Weights of a small image diffusion model.
Model: 9.58M parameters, 48-pixel images, arch dit, norm layernorm, activation gelu, patch size [4, 4], layers 8, width 256.
Training: 8300 steps, batches of 256.
Data: 98430 training examples, 21.6 epochs.
Rows from block 2, named by matrix and row number. Rows with one number belong to one attention dimension. Each number is 500 + 25 x the weight over its row's rms, rounded and kept within 0 to 999. All counts start at 0. Numbers have three digits each. After the name is the row's rms in percent of the matrix's.
# v: attention query, key and value (stacked) (model.blocks.2.attn.qkv.weight, 768x256, the v third), inputs 0-255
# proj: attention output (model.blocks.2.attn.proj.weight, 256x256, transposed), outputs 0-255
v.1 133:482502511463521532504526494495498472503509523499498530469513487478508519494488441498506505511503453483475503494420529482468520530485513485489525463509502498527489506489502508466468473481502518593481472490469514487480513519515475488499467492502472515492508446528539485493374489492534502529496486503503471458532524560490478523501564490500498482492523475518549511513474506464484485496462507504519488466500498523488503538488479488513486490505503500494483525497476498517495507490543508456536510494534493509485491513463478506492492493529498509505508495497470499503510517546516499543514517581502496475503474534497483507501495507507508596495572516522486520544481496513503503475502525511493458487456500486474466479500481497511486483507507527498515508505483516537549514487520501
proj.1 118:470482498530548510500536486499494524554480573504499505497502498505498505451519408532498499476492505565507516557508546496514529499495496522470520495517473503507493503498486465523491500508526495470473511499538498508519496493494524519506508495483462447514522500533488477500558500502491491533485466537503490508476498546475523464506505497528481484527525498512471488494491515499596503518529494501518529506486464474534498511488522486525520510440502474513437471462505488501498534464435500474508492508465516478493540489494498586479502496477516499473456485506515542473493488527519529549478506516500533496469537507520520525510506516505501517509513463537539523472505523504500509502498460552523480442509492515497518511511448501510511470496508495521527496506490477491494499499504500
v.2 105:495515493494482475513468519464477497523477496495484499516480516469492483498493485518484511474521537484486508469432526485489473490515472516482497461519476516517514508509511484511495477492510468411575505488511488481500486475469476464498509524508459469482488529499476541471577482503519495503489465479496496537480512488506474510488481504506501489499523471513506500513539526454510481465464479491494467530511513540481494549539501582528477501482530492493482509509521509484517535490490519495490497492534488480498441528513550548503527490509494512516488481516479522503508532501519508485525501532540515507551502582514525514492466499518448484485548508521490490538479490470507504502518443502479472521507494493509459523532540497496529444484492524488464493538518477553516512520506457
proj.2 105:469514493513515493500484517503494542554546493495497495510529492509473503493486443498511505474515471539504466500522514503504492516489496518536444515518515522559526460510565504456530503509494503548477527478433504487555503504496471528499487507494515498506479495505499529493485495521493542492538519500500511494541500529480537499533512464431481485491529498478473498510488496598503475508485510500514448477519497468501494502498519486499509544489496506474472461482508503499501515517487482479493460539492440499485501494483519469533471482480536512468484473510521463506517503513481545492502524465508505522444508510519495517463543492441500542553496509502500469475477520525499523504469541485480510470475535510521551492532502502480436494493535466518500491507535533522509501491464483
v.3 127:517495508498479479505498507514512497499514512508509492467516503496512504491466480477498504455494481468522495515516460493502499461527514499480509550504510491463465528479529506514494514533538492409503501496522513491507495522481506513514495523511504526488529496507487545514465500493509482539506518510510492484455504493495500522489466496546481517460436504492523509484496518514506518496424522528507516511505513503522515489498496463517457482518488490499518481457479506503495508480480492463480511520538516479491480511482509478468504498482501509494478436486476491464501487510517508478490521518496522535487494481478482510512487509505493513519473504518529509501510504430526489505533463482461541466517512493502543520490507476477538472509509548503566465525517524619636476489487502
proj.3 112:531519501483514468511456472496511523499521493499493533490519491487492500498517524504500501510505506478509493510502553508513462484503493505534496457507504490493446512522521455484487497503509504572468457491469493518540500503506514478493495496486517557478500526464496540500587500491532504479472506492498511483561500498513511532534502511505515509499508487512456505471497554463490493493502473502558473492497495471549502458505506561503538472484496475518540461473505536491496514481537552473538518512493507502518493501511495477494514511479512504462479470504525496452529446512493543514543516488476527503508521493514494575525476536512493498530485485475519522520493495463509535497519505523515466532510504490438473509491493487537526537519508486542468531517489470599508503493503482
v.4 118:486495481491481488486482508477510537534447528490494517471508481495499486521479480499493505547508495484505543505539518513488496511530478515512501495481506504529492500479510495525488507524539483502480516505483519539463478525477486474512482518487512502489505479467472489474424487510509486502421501507484510499490503516479531513533482518523514518471523527498528488470509516525492478514508490507492483487517497509503481456510539523447474548544504522478499475513485493530483451524526484432437503509535521470510519490477439468523518497514493482483475515518580489495515460458510477513566507505488498506494508491454475517495487570508487463476412495511523489567508530551500479503501530518492473500493547495493521482477453502503496513495507485502545506502563517521532511501521503
proj.4 111:554524496503503485526460496515480525465545549499499536518493492530546496491488497508503503545469487476514489470459489507520541475463494484511500481481500521507444509483492546467478503525486496474523489519545514517431516502505513473494509510514484517477500489482506488493573504529487526527483481493502535515501501492505509462497511476521568501500477502519457500491501495517454522495511501490533453537476516498509508467481486482486504482489501531480520567464489522498500574456476486495488492532483456497473495495468471499501508506537469500500561534494505519494477467414527494496547516481513515500553493504510508475449471493480506484503506484494488464444484440459501503499514494486496522562482529487489482525491518501487526533516536516531507484529491495462505511492492469
v.5 108:491494510518509490496491530489493444478507478486484493486491494530528504462542507520471486471495548518470511496503496487484523473505457471482519508519512472487484466514492491492489505482501508406491489515467520550530488484494500494521519476502509434493499477484485475536538517524510511491506528508492506457479497523522446503490428496522543455494534498531482501508512492486506541483540527483511525526493503540485480501472508491441511499484490509529511483476497540476475488477494521517542540524482499529490451485519593509466528514478524483511534535478517484503491538540520521503472512487497509508482484476531520484506503483523504492474532500481490477515536486584479508492491493511504527561505491504501517484491441501511454539540501512516453480487534458531500495513515462
proj.5 101:477487498518446487504524539512492470432467509496491503517542511519464495513492463545497505436554516463498517492512522494519455524520520512497502476478507489487477431487484484517472498503499502550467532494530501564514481499502486505499514505508459549522512475508484497494456502507498507477531501469498502516469504519499469494509549557531467495500529514510518498509498501508508491501461493497456440497521519501514507525499505456531459477508507498472519515479510528486514527545476525504520482527479471459493518470554515456486499509519532504520497535506477529567528555495528482550458511542498490479517495482541519469470480496531504501497426468483491501505502472531503494501492489467497544507526505484511496491503491510501519457492522507526524506504513476579485506510499513