A small image diffusion model, trained from scratch.
Data: trained on retinal OCT scans (Kermany 2017), 98430 training examples, 21.6 epochs.
Rows from block 3 of a small image diffusion model, named by matrix and row number. Rows with one number belong to one neuron. Each number is 500 + 25 x the weight over its row's rms, rounded and kept within 0 to 999. All counts start at 0. Numbers have three digits each. After the name is the row's rms in percent of the matrix's.
After each neuron's rows are labels from the 100 images, of 14848 (inputs lightly noised), where the neuron reaches its highest value: "responds to" is what is common among them. Only what is clearly more common there than usual is listed. The data: retinal OCT scans (Kermany 2017).
# fc1: MLP up (model.blocks.3.mlp.fc1.weight, 1024x256), inputs 172-214
# fc2: MLP down (model.blocks.3.mlp.fc2.weight, 256x1024, transposed), outputs 172-214

fc1.446 114:506425512485493509557501511487493486508491524501515511497506536522473480534526524487545561491510473496529440450515456518469506524
fc2.446 106:560481490495440477441515514508549521460494516460524490475545526472467505482466520522535497485510528507542476495506465518509495493
responds to: finding: diabetic macular edema

fc1.9 120:480516536530492486478471495498499507526484521481513462493513545485507499470497499480490475503480468485491527513474470489532498492
fc2.9 120:516481521523516495539509464519501493497482502477483494527492532527547495496495496479455479466454504499475536505504486495495476488
responds to: finding: normal

fc1.603 083:496524484455540510497453458507467496533523510458512517476501512504551539502497508510508466467472480510495572491495496510499515521
fc2.603 088:460521491508538539528522464530432462542569538464472526519456538512500505475485482517520509492558513481493535496478518511495501528
responds to: finding: choroidal neovascularization

fc1.120 081:535497504488493493498471526459540486482495510493571467496518551512504530522500481535534474553498498491565532460528497498511489508
fc2.120 080:535531488511529483510524497463502518513517503486488477534528492456509497524534514551526490447515452499480505510542490511487485482
responds to: finding: diabetic macular edema

fc1.704 110:484505500479501492504507488513454517540487484504518511516540452507505470497510493513493506500519522486528532533493511513487539491
fc2.704 089:477515470482516500451495478509495477528458494484536501469543487537513476492515500489504515475477489508476503486512482482499497501
responds to: finding: choroidal neovascularization

fc1.424 091:484528432447518520522496531548509461521543496521533491501503463480485496518505479527493503475512470521475472487490531479536541532
fc2.424 104:511488543436499480503545458513494501481493488489589497481491473498512511518468456480507498523495500524514533511491494484484453496
responds to: finding: normal

fc1.109 113:520516527477548513481505468484467484474570523524489514497477470489493450509484504472489460477514472509478507482508513529492444487
fc2.109 119:509520491551515501503487478554543525501570471502539493493487477505482461518499503500510466469477483530538514502516467489500451455
responds to: finding: choroidal neovascularization

fc1.250 085:508513484548502496507496473472540530527503534461486479503499473506467472462465495487527537534506493473503469504470548514518498475
fc2.250 087:496540503491514504477467463492542486479527490468471511508506456517513481548497524509523484453514513475494537511555477495526476498
responds to: finding: normal

fc1.430 092:497445544484498525510509506493521514489479507464515477484510465533479546525511498512528542497487517516513483525500513452536502507
fc2.430 090:507498474489517508493462539513529529491510526465524458517508470451463544506507512557495496510541460508528490506519533488456520526
responds to: finding: choroidal neovascularization

fc1.148 103:503539479489500483478505509513475501489509481489454499458495491489538510533527433494497491495552512504524490454479503529487542488
fc2.148 105:520543503492493518481495498529516515482521467498432499545488486553523514483502435519460468505437505463496489512545552491524522508
responds to: finding: choroidal neovascularization

fc1.497 094:468518496528528513465510535488507488484526503491491472521454516478513486507482493551521477524520472514492466497513505500518476532
fc2.497 090:462487461517504462536492514491509484492514502503506479484465503508497497495511507521517470465510504509504502492467493520474488487
responds to: finding: choroidal neovascularization

fc1.115 106:479526464509524486515512526494459513528489536487473475487519502492446503496490495502522486458472459491508445487506505506473506497
fc2.115 101:505528519521516517491508415508503472517521496501517494514477459484513506479530520524495496544498491524482515513534502460563502491
responds to: finding: choroidal neovascularization

fc1.699 100:503516544505471501470524511477484499500472521507433516475511497553541492493534467470489515475491493484499489436465505498516474517
fc2.699 087:505493541470552481521446517496481502480472483499454510539517520496528488517505554483505498488470522507523469514473484474450481499
responds to: finding: choroidal neovascularization

fc1.443 098:454516524514503514522462523524510483518490539526487509454496514538531477526517471491463495492513475512535474503495499497505492516
fc2.443 098:508455459507514510507527507504430471492490517477535555509489527521496509495526478471437525511501508501487489489459482494512504497
responds to: finding: normal

fc1.551 088:462476460513496483497511548481441474486520458531513542486542490496483485514526502511504551515497532489505500482489459503535520479
fc2.551 091:468516506495509524535489446505502496464510466488499451517523477513483510496508461511479482519500492534484536494483532505493475529
responds to: finding: choroidal neovascularization

fc1.483 093:521474522531481489538472491492493502466508490473469519501497438487455516489480465449475519466561493517489501479470538492525512485
fc2.483 086:526511487496480496463509518531497492510497536505524487519512442511476506534505492504509504490495517481468453498516521499504495504
responds to: finding: choroidal neovascularization

fc1.450 126:491499530512506498381490530510598477517489494487503487503486509477514485499461502496494533496505531466494485526498502535490509517
fc2.450 104:490528551507513497596471552516519530538543518495502498471496508509577496496479495497486536503506446493483500466510496459550509470
responds to: finding: choroidal neovascularization

fc1.300 080:504500545494480505520459484507556519545475505504509458488505518470530533450485501456505535492475440489536510519532484512544550515
fc2.300 092:490496513498489507556529539498525474474505497429492495475528508493483502502510531507509475486520455463489501515521493488425463487
responds to: finding: normal

fc1.460 115:537468479528458503507445534517551532481566486526508513506520542499493492478476496509467484546484490497505480497533451515509515511
fc2.460 119:517509536490499509520533493496496520529504507512467456490550506472479532507444449483480510464477545507466520501521508459497466474
responds to: finding: normal

fc1.333 149:507565506510470495425484517471531477493493481510532494525509506507512526514471501522462477516489463502509512490505513523539484485
fc2.333 123:539485513477474483484518512551459513476498480483495543523507499462489517462488502568492497545475528511482519492507482470468491499
responds to: finding: choroidal neovascularization

fc1.431 102:507519495497495495498450531528476513463503507520469509494548428519521507546494511467469524507500456504501503510466513509487510512
fc2.431 115:538514501489491463478525494479530478510527497500541488494490486473502510504502432518489499538490520461492499498480495500528481491
responds to: finding: normal

fc1.486 092:516462451462500494470525548472528495457483495464452523464513521515503529493499494507461531496525463521525438552478489518496501507
fc2.486 097:502504484481487544507492470489485466492547525437445468463524491510492517508515510512476515482472493488528501504507471474479474502
responds to: finding: diabetic macular edema

fc1.577 088:511479498480482503514481502489500540501507546496508506476526520514495521508533489532493501529517490511477536485525488472472484473
fc2.577 096:537507519525508503526533481440510461496493531489520473451515514515489452499487505518520497454520544491464493503541492498484502515
responds to: finding: choroidal neovascularization; finding: diabetic macular edema

fc1.241 099:482540513537527505491502487481490484487507502507460528445489493533531532497466506491483500499494512546464422454510528505496513514
fc2.241 088:499502491459498501550495506493509506508476541493491478547485506474473516507531510491475496516490447482543453526474495499492498481
responds to: finding: choroidal neovascularization

fc1.479 094:548449525537512526496448550547442482494508510494477511554499494492487454507527496495488529469540496488489468509470512481457503512
fc2.479 100:527490468501476487513527484529447516502483507526483432465507499490495460451492531483460468512470556475496519502520486481530546480
responds to: finding: diabetic macular edema

fc1.182 094:501528480484503489486482462522489517474507483480498531483516489444521494522499515490484440479495505493474476488549539524500500542
fc2.182 096:500488535528506495521519507488502493521472522503520515514509502480524520503453505426497522489476580528476495514473506497450494518
responds to: finding: normal

fc1.607 087:459521471480515480497521466479497505501477547498480493519496552488456557477528446514483483511438487499492517479537496480507502469
fc2.607 083:462469511485490514487485484509505463515485471469480516481544511479439511485490532510477468476549474540519505505469500524482500519
responds to: finding: choroidal neovascularization

fc1.279 093:450533491480474489524487476488476514497490471491496499488506488512466572531507511514500519523488526487507490510510531495520517512
fc2.279 096:451534478483504514534501471486472500490445514511521497515522486532504497517528493502507504436527511437524492494498500505466489536
responds to: finding: normal

fc1.413 097:503511532506464498468561493557552488519506496528462535503503502477483450499475484527534506520535517484541519499492465496509507515
fc2.413 102:498492445493500546481467509554550506475509510484454503536497531510481495478517503483503462472432506477424518497518529472481480465
responds to: finding: diabetic macular edema

fc1.28 111:508502512468518527518485504499525449495488492517475477534510498553506505502507524504493485519497510492527517525533506522517525511
fc2.28 098:503507511487532475500493486469507531483493503528503483460495486555555485472486509486489520490488490487475486489513463482481485550
responds to: finding: diabetic macular edema

fc1.219 096:494501545498524509509466503517529468516480507493465497504528498468465494567518484514522461479461488506494498524553492473499475481
fc2.219 104:452508526479490468515498483504492504509489498500500493472532530458458541501561500517487506532547488459504498471537492530525487506
responds to: finding: choroidal neovascularization

fc1.99 093:526477513510482490505462482482490488525490488512519497516422507507511495503500493498513540489458474520510497502504504516509485526
fc2.99 091:536524485526470523517485514480451505522510482550503547494456488552475500476526528480482479487552507452498511498458476488502523536
responds to: finding: diabetic macular edema

fc1.493 092:501501506516507496470508559541479498521436503464538488495523518497461488508530493476519522500550521505496456467511464478507456489
fc2.493 096:535526476486512527531489483486493439508532473513485478462509498488491481494501548519514459467490522501476507485539514504479469506
responds to: finding: normal

fc1.420 086:499554530455505492546474486496448504494516537513522502506481508492484511484448569508507537562522454503520531520513505510516502485
fc2.420 081:484538529489494533502506465513506523514542515485500477494491469474482510492485531448473534480476545515526450525529512481497468494
responds to: finding: choroidal neovascularization

fc1.658 098:469470478526487497443483477527490485458503499493525487515488530505489501528470462532496498509529541522486449503517525488495529444
fc2.658 099:461477516482546476493532513507500495526489440511508489498480519492506536524501551524447522520475503511483454491545483547505494511
responds to: finding: normal

fc1.669 090:481480468450538466519473497525550494534503513450498481491485482539475460519511520513509477466546522456505513464505478483501544544
fc2.669 101:496507464521461506478523482521559483510494507440503538513468503545501494513556479464501508545483498478501513486490482503475595471
responds to: finding: diabetic macular edema

fc1.98 102:543541482512501468509533520528498512492450531499517434486508511530464498512480450493472548497534501488491481525488492534446483485
fc2.98 107:571492493481483491517495521472481518510540523506462478487531498497470504515501490457511569522511526489441512492497514519472549471
responds to: finding: normal

fc1.721 091:539531461498497531432564499474444501511511482506501504536531472486561520471487465492494504496455484532498493506517510485539520495
fc2.721 090:518484477507457491516433472499465501501512467519465478441514453492520518482517479506501484480560497463473510495549524514534503462
responds to: finding: diabetic macular edema

fc1.566 117:500529473521516509667485474483483495496495521487490498535473494506498516498529495522494460481494546500492506462513503507497506488
fc2.566 097:518485457539483499389506466474493496507488541520493500480479486444426520487534506437507482483511540515516518515509485500455495506
responds to: finding: choroidal neovascularization

fc1.686 101:501500521512493485505473513485511472483454476464524520500480516523503550471511492494475521464482510524529452465513510513483462503
fc2.686 095:505464506506472470528510477482492525531421493447511454512465517509476510488506527487471479541523488511493534492504515489474455516
responds to: finding: choroidal neovascularization; finding: diabetic macular edema

fc1.40 089:543522532523503511449493492495519455473546491508488533527458503518525518558491478511514480530507499517498528505504507476502503503
fc2.40 093:497486460527490489526497478452480534500564447509505519516472454494507486453511513463526496536493464548494511509500521491495507512
responds to: finding: diabetic macular edema

fc1.762 094:498527507518496518520525493455491476555521491518473490474521484484472526496497472535482488498484480524481492498534496497517510481
fc2.762 086:495487513464435509471498509479508536528505497499478509511529465463485511483495545518498491472487530488496457490546506496493478521
responds to: finding: choroidal neovascularization

fc1.741 111:500482488531502497462494490514486480488508534527440513505538510502488544468484482521517477471464457514504498509542516528502480522
fc2.741 110:493515483457502491483496479497526514506516535537459501489526485491540522459467482533555428545566520487501490487549528468485462508
responds to: finding: choroidal neovascularization

fc1.723 097:501474512505515494519507510493499521515481543450495507485475514497472491491508504463507560502534525516506493527476518521508497520
fc2.723 097:481496501491472522495497457528455484534533547449511480512489502504452538481505446515485557486509486482517432495515541535507536534
responds to: finding: choroidal neovascularization

fc1.153 089:532464507554465476494486502516512507481493528542534525509496474498488457484524487465501571535513500534524494522545482500527418505
fc2.153 088:516472479493503536526534510530494525531517524509516498516475418511491494537479507465520447492504484476499478502450526453486492530
responds to: finding: diabetic macular edema

fc1.432 093:474490523526457524507508515533517492490502508506480481480471484480512515508482489463528488498518512501523469561484506493496528514
fc2.432 098:499528564493462461471490498535467500508510506529499510519507479473525557488523475494507512494478449477493503479478493481498536492
responds to: finding: choroidal neovascularization

fc1.268 125:504489479483492520494488479491469488501504518523499498522510484521484490481497516489485513516501468512488483486545494509516515518
fc2.268 111:540512517533489507474478470495509525501471493532568510473499486508515491541465476523549501476487475450507509507502516518565524525
responds to: finding: diabetic macular edema

fc1.60 113:481563541484531524490476514468510494525518471535536470461509504506522526456468505494498486505533469480542509498526551465491533501
fc2.60 112:477518475511519498501494501531493507502471528521514514549526527502529484484540497496524511476506492513490497495487522494523528456
responds to: finding: normal

fc1.441 086:514465492465549510541472515516456494520465518510518485546538529489491508505511523506503491503489485465537499509527529524494475516
fc2.441 088:544498515474479489485534480506518505480470515509504503479525512528487533521448450482522516504533524449491503504506552514468516465
responds to: finding: choroidal neovascularization

fc1.345 084:494529481543543480482479485542484477466481504510499482511534473480496534472496475490537483511461454499525502496519551473536452503
fc2.345 082:516522499531499544504519559537453507455442515508494490509525474520491506466507535527493506475514483509468475508511504588489536481
responds to: finding: choroidal neovascularization

fc1.49 086:477491448499547519487529501495480486536486513515493491527494486488503508480483480482527487510489503492541537476497517516496508478
fc2.49 097:515504489511526474524495510495547502506576528483529516539490542531472505495509467506484512481547433514526473507494548497502526486
responds to: finding: diabetic macular edema

fc1.189 101:532517548481474501503521451516463484519455494475523460526490521494465497515499520475503524451498500513540532484477499474486519489
fc2.189 101:509511495505533503528481481515458511497455517542520498489492523490468496530497491520496485572532490472473506504485513538512485480
responds to: finding: diabetic macular edema

fc1.673 119:505513506528532498458496507495511493488507513503482480500510500485496493509525489505497520510506515526503493432490496506531460534
fc2.673 098:510480472454548473500515528524489496461506512504499514527480464508512478476489473520507490502486489497488494534470492496464497475
responds to: finding: choroidal neovascularization

fc1.137 104:535516533502508523474480513502488506512512545503457522506526526526491450540543524526478508524509521522514449446524520522458545511
fc2.137 091:486523449467483506534530504551487494483521554472512473524520497499505471499503498487544528482475476472502512503508509496522493510
responds to: finding: choroidal neovascularization

fc1.467 122:504514509487495487478504518524488476484496525481486486496529510500492549493487532520504529478468485500496467491503461518509476494
fc2.467 130:512530501479528510495491524510454541484513575517478498493476480519482493529521495490520472504539466511499499515496453460498479493
responds to: finding: choroidal neovascularization

fc1.204 113:490480554512502504445536478497524503509491488460475513503503479550490508498541495497495484469521484498521518496491515541463476535
fc2.204 101:501528499456480495555467482522463493508496479488462534431505508513578525484537504501524510531476533479514521496518516486481492537
responds to: finding: choroidal neovascularization

fc1.656 093:488504513494523522498493482496502505503525466485494471503555477556440496503544502519512503530477493508442513491501501509517502506
fc2.656 093:517506516456471499478490512502483514484490466504481507511544503521497507480548533470495473482498534487552501511458513485496510538
responds to: finding: choroidal neovascularization

fc1.720 109:479503506534483468492453493557499520453523500497508502518465528495518483547486515563511506495494495475489546469509484571498449488
fc2.720 109:494468536529517532506529468532516489503462479512493527485509549482531497471510506517481541486422488509495473513531448498516475466
responds to: finding: normal

fc1.679 071:500545524556496502508522476498533493518493520517494468492498492504490561432527468471483480527503500477508496523503505528515526497
fc2.679 072:425502527472461491503506549486490504545485554471524476527506474482497486480488510506529529527527496515520487467530522506466490531
responds to: finding: choroidal neovascularization

fc1.690 092:469542466471512528507482465451435571484481497484505509537445505531490513492501512488472469535491519469470530502504447515485460518
fc2.690 090:488465473462524501507492481423495420483524488498510504470469494527521483529505477510506500459511510541522499495512460494512513525
responds to: finding: diabetic macular edema

fc1.6 150:509517488500492506550508503488528492501504511518500510507506484504510507511493508516507524479520577530491514466508494506524526450
fc2.6 099:496502470495514515481469502533489466483482462511500530473497499493539534483511440485506525543483481482553528484507518506522499518
responds to: finding: choroidal neovascularization

fc1.491 095:490459498501475499515505494477550520448487505474494519466476524496520546507476506530555514511507546515511527496512504472477508476
fc2.491 098:486471512514467526511495496454497463540493511496490488509516531495499560489511523552487445495512462535492485476528513530460483489
responds to: finding: choroidal neovascularization

fc1.402 101:457474540476494520499510479494455511523520524476510481474496555500492517505524511506533488449507487549519462495484523485484504496
fc2.402 100:508546531482480545505497468494474460530502541541504520507502533505512494469517526499448529510527506501513510496491485560499520514
responds to: finding: choroidal neovascularization; finding: diabetic macular edema

fc1.378 103:465513498457445518524471526512487508544514523507475521462513466485534452516536521481493490472519503487517469501487524569505451506
fc2.378 110:537522509486494508504525552482478478499498476499536522524493535496495478507493484490470527496496540528446483503503511514507487467
responds to: finding: normal

fc1.168 103:492478506504445515510508520483528492500508528443554505473497498476436488495492531504486525492527556519486509483512444525473498485
fc2.168 102:467476506478475485464477471487530512528487554509538537497498491518440548523457502525509479498445491533501491507536457460546499521
responds to: finding: diabetic macular edema

fc1.581 103:492483488512501507513492508504486438585472498474529499526532491526495475446528509424544529510478502527524488492477504476496519507
fc2.581 109:517517489486547510481489487515501492475441448502492468509495464482513490469515503497479464515531509496474498506482450481529465486
responds to: finding: diabetic macular edema

fc1.548 086:478512499504496490483506506502478524506520522525514520524450515549518454499466492504483479486423510508514481547483481492499533533
fc2.548 089:475473483487498523506490527497538490525502474515511486468467505558492467480441478463467489529560477509503481501516474526502521488
responds to: finding: normal

fc1.549 095:484552556548508488506490519486456501482471506536469529502511490491500496425485531465464485511461495494519507504487536535491446484
fc2.549 103:482471518457502530495494464499507492491505527528482497485512509517507496480511487489477523507533487538450469515490572466489475525
responds to: finding: choroidal neovascularization

fc1.763 094:499520547515471509475527533534556521514465533523502498502486512535457545505507478461504550507504488461451474543512465506503481532
fc2.763 097:524528512525478507493480469487535450467552446445474517499493473473522498465504534538504468516534493509511524503512511522499454497
responds to: finding: normal

fc1.328 098:500483524549488523509494461518495536513464480535483492525545514488508578486510516469474524498506510477500515476513512506493455528
fc2.328 098:476495526507479465486493475516524479484477528497526500495534509504532502481528567462513529496525491502456458491503501525530473483
responds to: finding: choroidal neovascularization

fc1.570 086:506485468541485533538562506490477481526482536521468495504518441447503483478516465528492510508497494538504513473537531475486510490
fc2.570 092:485527479500513475513455505507522491528490533478453500537475454466525512500489499516521529497531493482495489505522498468536514504
responds to: finding: diabetic macular edema

fc1.703 105:519469550516481524527496461476464480491486460484508500466508491483520468506494534495543535486501505479482559462563467515517501516
fc2.703 100:515502519472504501521487485466477518510473450528533468517522499481495505536512486499516509511503468505495499492524483486509505497
responds to: finding: choroidal neovascularization; finding: diabetic macular edema

fc1.412 095:530512503533529496512469486506521492465552519510481504493490489463478497471472504517500468477504462486517522480511459510498525475
fc2.412 099:519505540454509527508511537465527529502460535528490490501522546481477471488503508496514536516496517535489560503475510508515499484
responds to: finding: normal

fc1.729 107:536523499486487539482544569501524476494448505508493469475489490524498501473504520489491536466525505506512509533523468516507474518
fc2.729 128:509474503535506530545480527530533489525566535545526462486460478535489463491465485479473512480537502497507511491494503482499549505
responds to: finding: normal

fc1.83 099:459477497520502511487462502449516489496484514544483496506534497513495507516468480459482480466496491519562527504518505514481523486
fc2.83 095:497529494526499524544549468505475478497487505521469489486505513452499473501491482507507500485512531503430498517483494501506441514
responds to: finding: choroidal neovascularization

fc1.724 087:494493483480499507494471483531477531517496530476480525522500524482514516503511536486517527499527477442446494512486515508475515501
fc2.724 086:485492535516477517506531509517509457506507516463495522460485518527535504511512474473494461488492503563533492506529487455504503477
responds to: finding: normal

fc1.439 123:496496538471517502491491486505544519471459487503489487498487457540514509505525497508494476494518528511529507497489542500528532514
fc2.439 094:477461505459507493478487496506469483499494498460462512536451475509487497519541499493474519539499488437511513499491525513452487471
responds to: finding: diabetic macular edema

fc1.608 092:546513500534465516479513513566489482481467491518492475483486497503525559452497543480527552488429542443472513525508489531524497515
fc2.608 109:539539501505484506507490494462504523503460395505496493499475475521532502486494468521476486484547521490477483496509489518512484505
responds to: finding: choroidal neovascularization

fc1.489 104:486480461507473506541510545515519489505507491519539508537509489484501474497481515487523551494508518517519456463540446494482487504
fc2.489 106:480488506505511509505521520506503485480591513503536543488499513500452529523512465539499454461487525461546506499532513531519475511
responds to: finding: diabetic macular edema

fc1.667 102:456479478537530521482542525463494499477507499512488504508551476525498498502484531507454466496513514497538553533490506487532474505
fc2.667 093:448511518478482459496464509455484507506489501525492470481519558533525504521520479539537520456462523476487541513515489517474485535
responds to: finding: diabetic macular edema

fc1.511 124:493509485508483511498491489487504501442512512536482478513515510491511445531530482541497480485527515508514500520500519521466520508
fc2.511 128:489528527498487496479510474489493501516516468478518454501476546504485472519516568519566501486513486506486467518491514506497518516
responds to: finding: choroidal neovascularization

fc1.354 113:529501487532518511500523517479516499481492459512513491518559498497492439464469469492490524529501490510521452483514467480498521534
fc2.354 103:477501480484527501530535495469553506453500550504503486496533479468477502478523517506472487501549488483506512513515516485518519522
responds to: finding: diabetic macular edema

fc1.263 095:502518508526476493517469440523524489483477521490546447473496478542508526491497524482473477467517511499508470537522520498512446461
fc2.263 088:509519493493476534513538491510493527526497541506488525487505527537495498513490504482524478478529476535457538485521491523496509483
responds to: finding: diabetic macular edema

fc1.428 102:487553467512471501494531478500502473504510495533500503528508485511521474510463475468518509461506444531508463537477487471487536484
fc2.428 099:500460472492516465508457480491521510482494494549509510481518545493489440480488487493531497534478576509494535519460505520485481489
responds to: finding: choroidal neovascularization; finding: diabetic macular edema

fc1.635 109:551482490505488516500497531500465513460579502524488515512480510467484461496522519536474500473470532482484481486504533512509507522
fc2.635 115:490470542506526491527487467494505487564519544534458437505536466510473509504478418494508485514518503495485470510481479482535473521
responds to: finding: normal

fc1.10 084:505493473528473488490520524454477461517480517538494476480520497477496454514501503500483483544503512518547478492487527511513501455
fc2.10 090:497503497476481460529491530524461499504500464511474529528481543541565458519505485484489490460567486491464485506515524523511498491
responds to: finding: normal

fc1.25 101:504513468451489508538487484487515449443476507477505483508498505517497493502501474473513495472510498504502495461509522508524504540
fc2.25 100:534500481500499532519512469488484520500507493487495466580479496452515501492513531462475486539519505496417489513454502518514494495
responds to: finding: diabetic macular edema

fc1.569 102:493509527521454473517532509496489510484552506537473521513485487511554463547506488519465516499530476465491541497467560520497473491
fc2.569 095:462519526482543479477500475525531508464547494505482518478507512536523492528461493541426512500533518505534532481520516503544518530
responds to: finding: choroidal neovascularization

fc1.225 077:452528501502488524486542538485513491503477522506507516566454500467488494468507494503519507538507524547494504526518491477519491498
fc2.225 079:465537489499488450432465513475488509504492533532491493434467501501493481499510528494482504452488444478490521466476470503463451514
responds to: finding: choroidal neovascularization

fc1.126 092:503527484508499506543462550513501449486483491486495482488453508481477514518509510463531490470495482519440521513475516472490514522
fc2.126 093:488486489508469490485538499525497532565464495510502547485484517498489539490519526500507524515505508520563455498486509548461472491
responds to: finding: choroidal neovascularization

fc1.609 089:535489478486512482507470489528478495512586477464481523494511477490547494536501492475512475511495457501549541502400486499470465521
fc2.609 097:552477504502484496539515516532505501478559469491501502548519517521497508502484557547509528495521562503496501488453519496501473475
responds to: finding: diabetic macular edema

fc1.370 099:480540432519493507478446521486520469523471479481485488511482534531480491527551507468482520493518489474490519477556488509471500503
fc2.370 096:475440505536530479518583517506476535496485511491477518492497503537492510494476508469476473503469539529526545509529470521494495513
responds to: finding: normal

fc1.227 101:508490495450519475469511501528494468513538507533465495526510463452480489499522505522515461510502488483521436461513536484476555416
fc2.227 100:496504490494506503519451468483477523487533510513481525507499472506529500506495506552501501512507500482578496504495508525519508543
responds to: finding: diabetic macular edema

fc1.249 092:479545479502523477551538485499481519462468512510509460490496485499551540484502499525484534520482486558479471546518493546465504503
fc2.249 082:473512476485462475513461502493490480490484505502514549482502505495507543451503492530488481477523525499522478493537524478514505491
responds to: finding: diabetic macular edema

fc1.290 099:523469487475515524519443471472504496524515502523458496466492506537533507471508494512497455463475483501523530475552519537528515476
fc2.290 096:529523502470506500486556484515506485472478471513460482531488508511491474475503529509538476549515472519471500486496545459446518521
responds to: finding: choroidal neovascularization

fc1.284 090:494519472483507530499532491479463532456502482472468488534501506471491544502500470493468528511457535509475498513527500537513472490
fc2.284 088:479474504513465463478473541465491459489483507513491510493485501475481498460543489495461502488548521503528451505508504441471492481
responds to: finding: diabetic macular edema

fc1.327 098:539495548515465493484505478496560490479534510433472512487550482504472495513534530515493517510478541527503525482501503495502497511
fc2.327 101:536523519517453494524527472496494491506554550472484536563509463485500521468525486478496501505539507445510503481495531472497476483
responds to: finding: choroidal neovascularization

fc1.178 106:533509522508507490486559579513516495488491506476478476510498485506467511480514437514470455492538502488455561483513489509498480533
fc2.178 099:501520482487468520498479453495498484471505480533505488490507499510520515502544523551504511516499547523450511496529496480496494514
responds to: finding: choroidal neovascularization

fc1.275 165:501497507512517500489517495496479490519506494524505490505509497481504487500470494536494488498509507481498502489511508515503489510
fc2.275 108:493497483582482483495470493501526499496529503513475490479512487504536518497493473501490491487506442519514503502485510484497482492
responds to: finding: choroidal neovascularization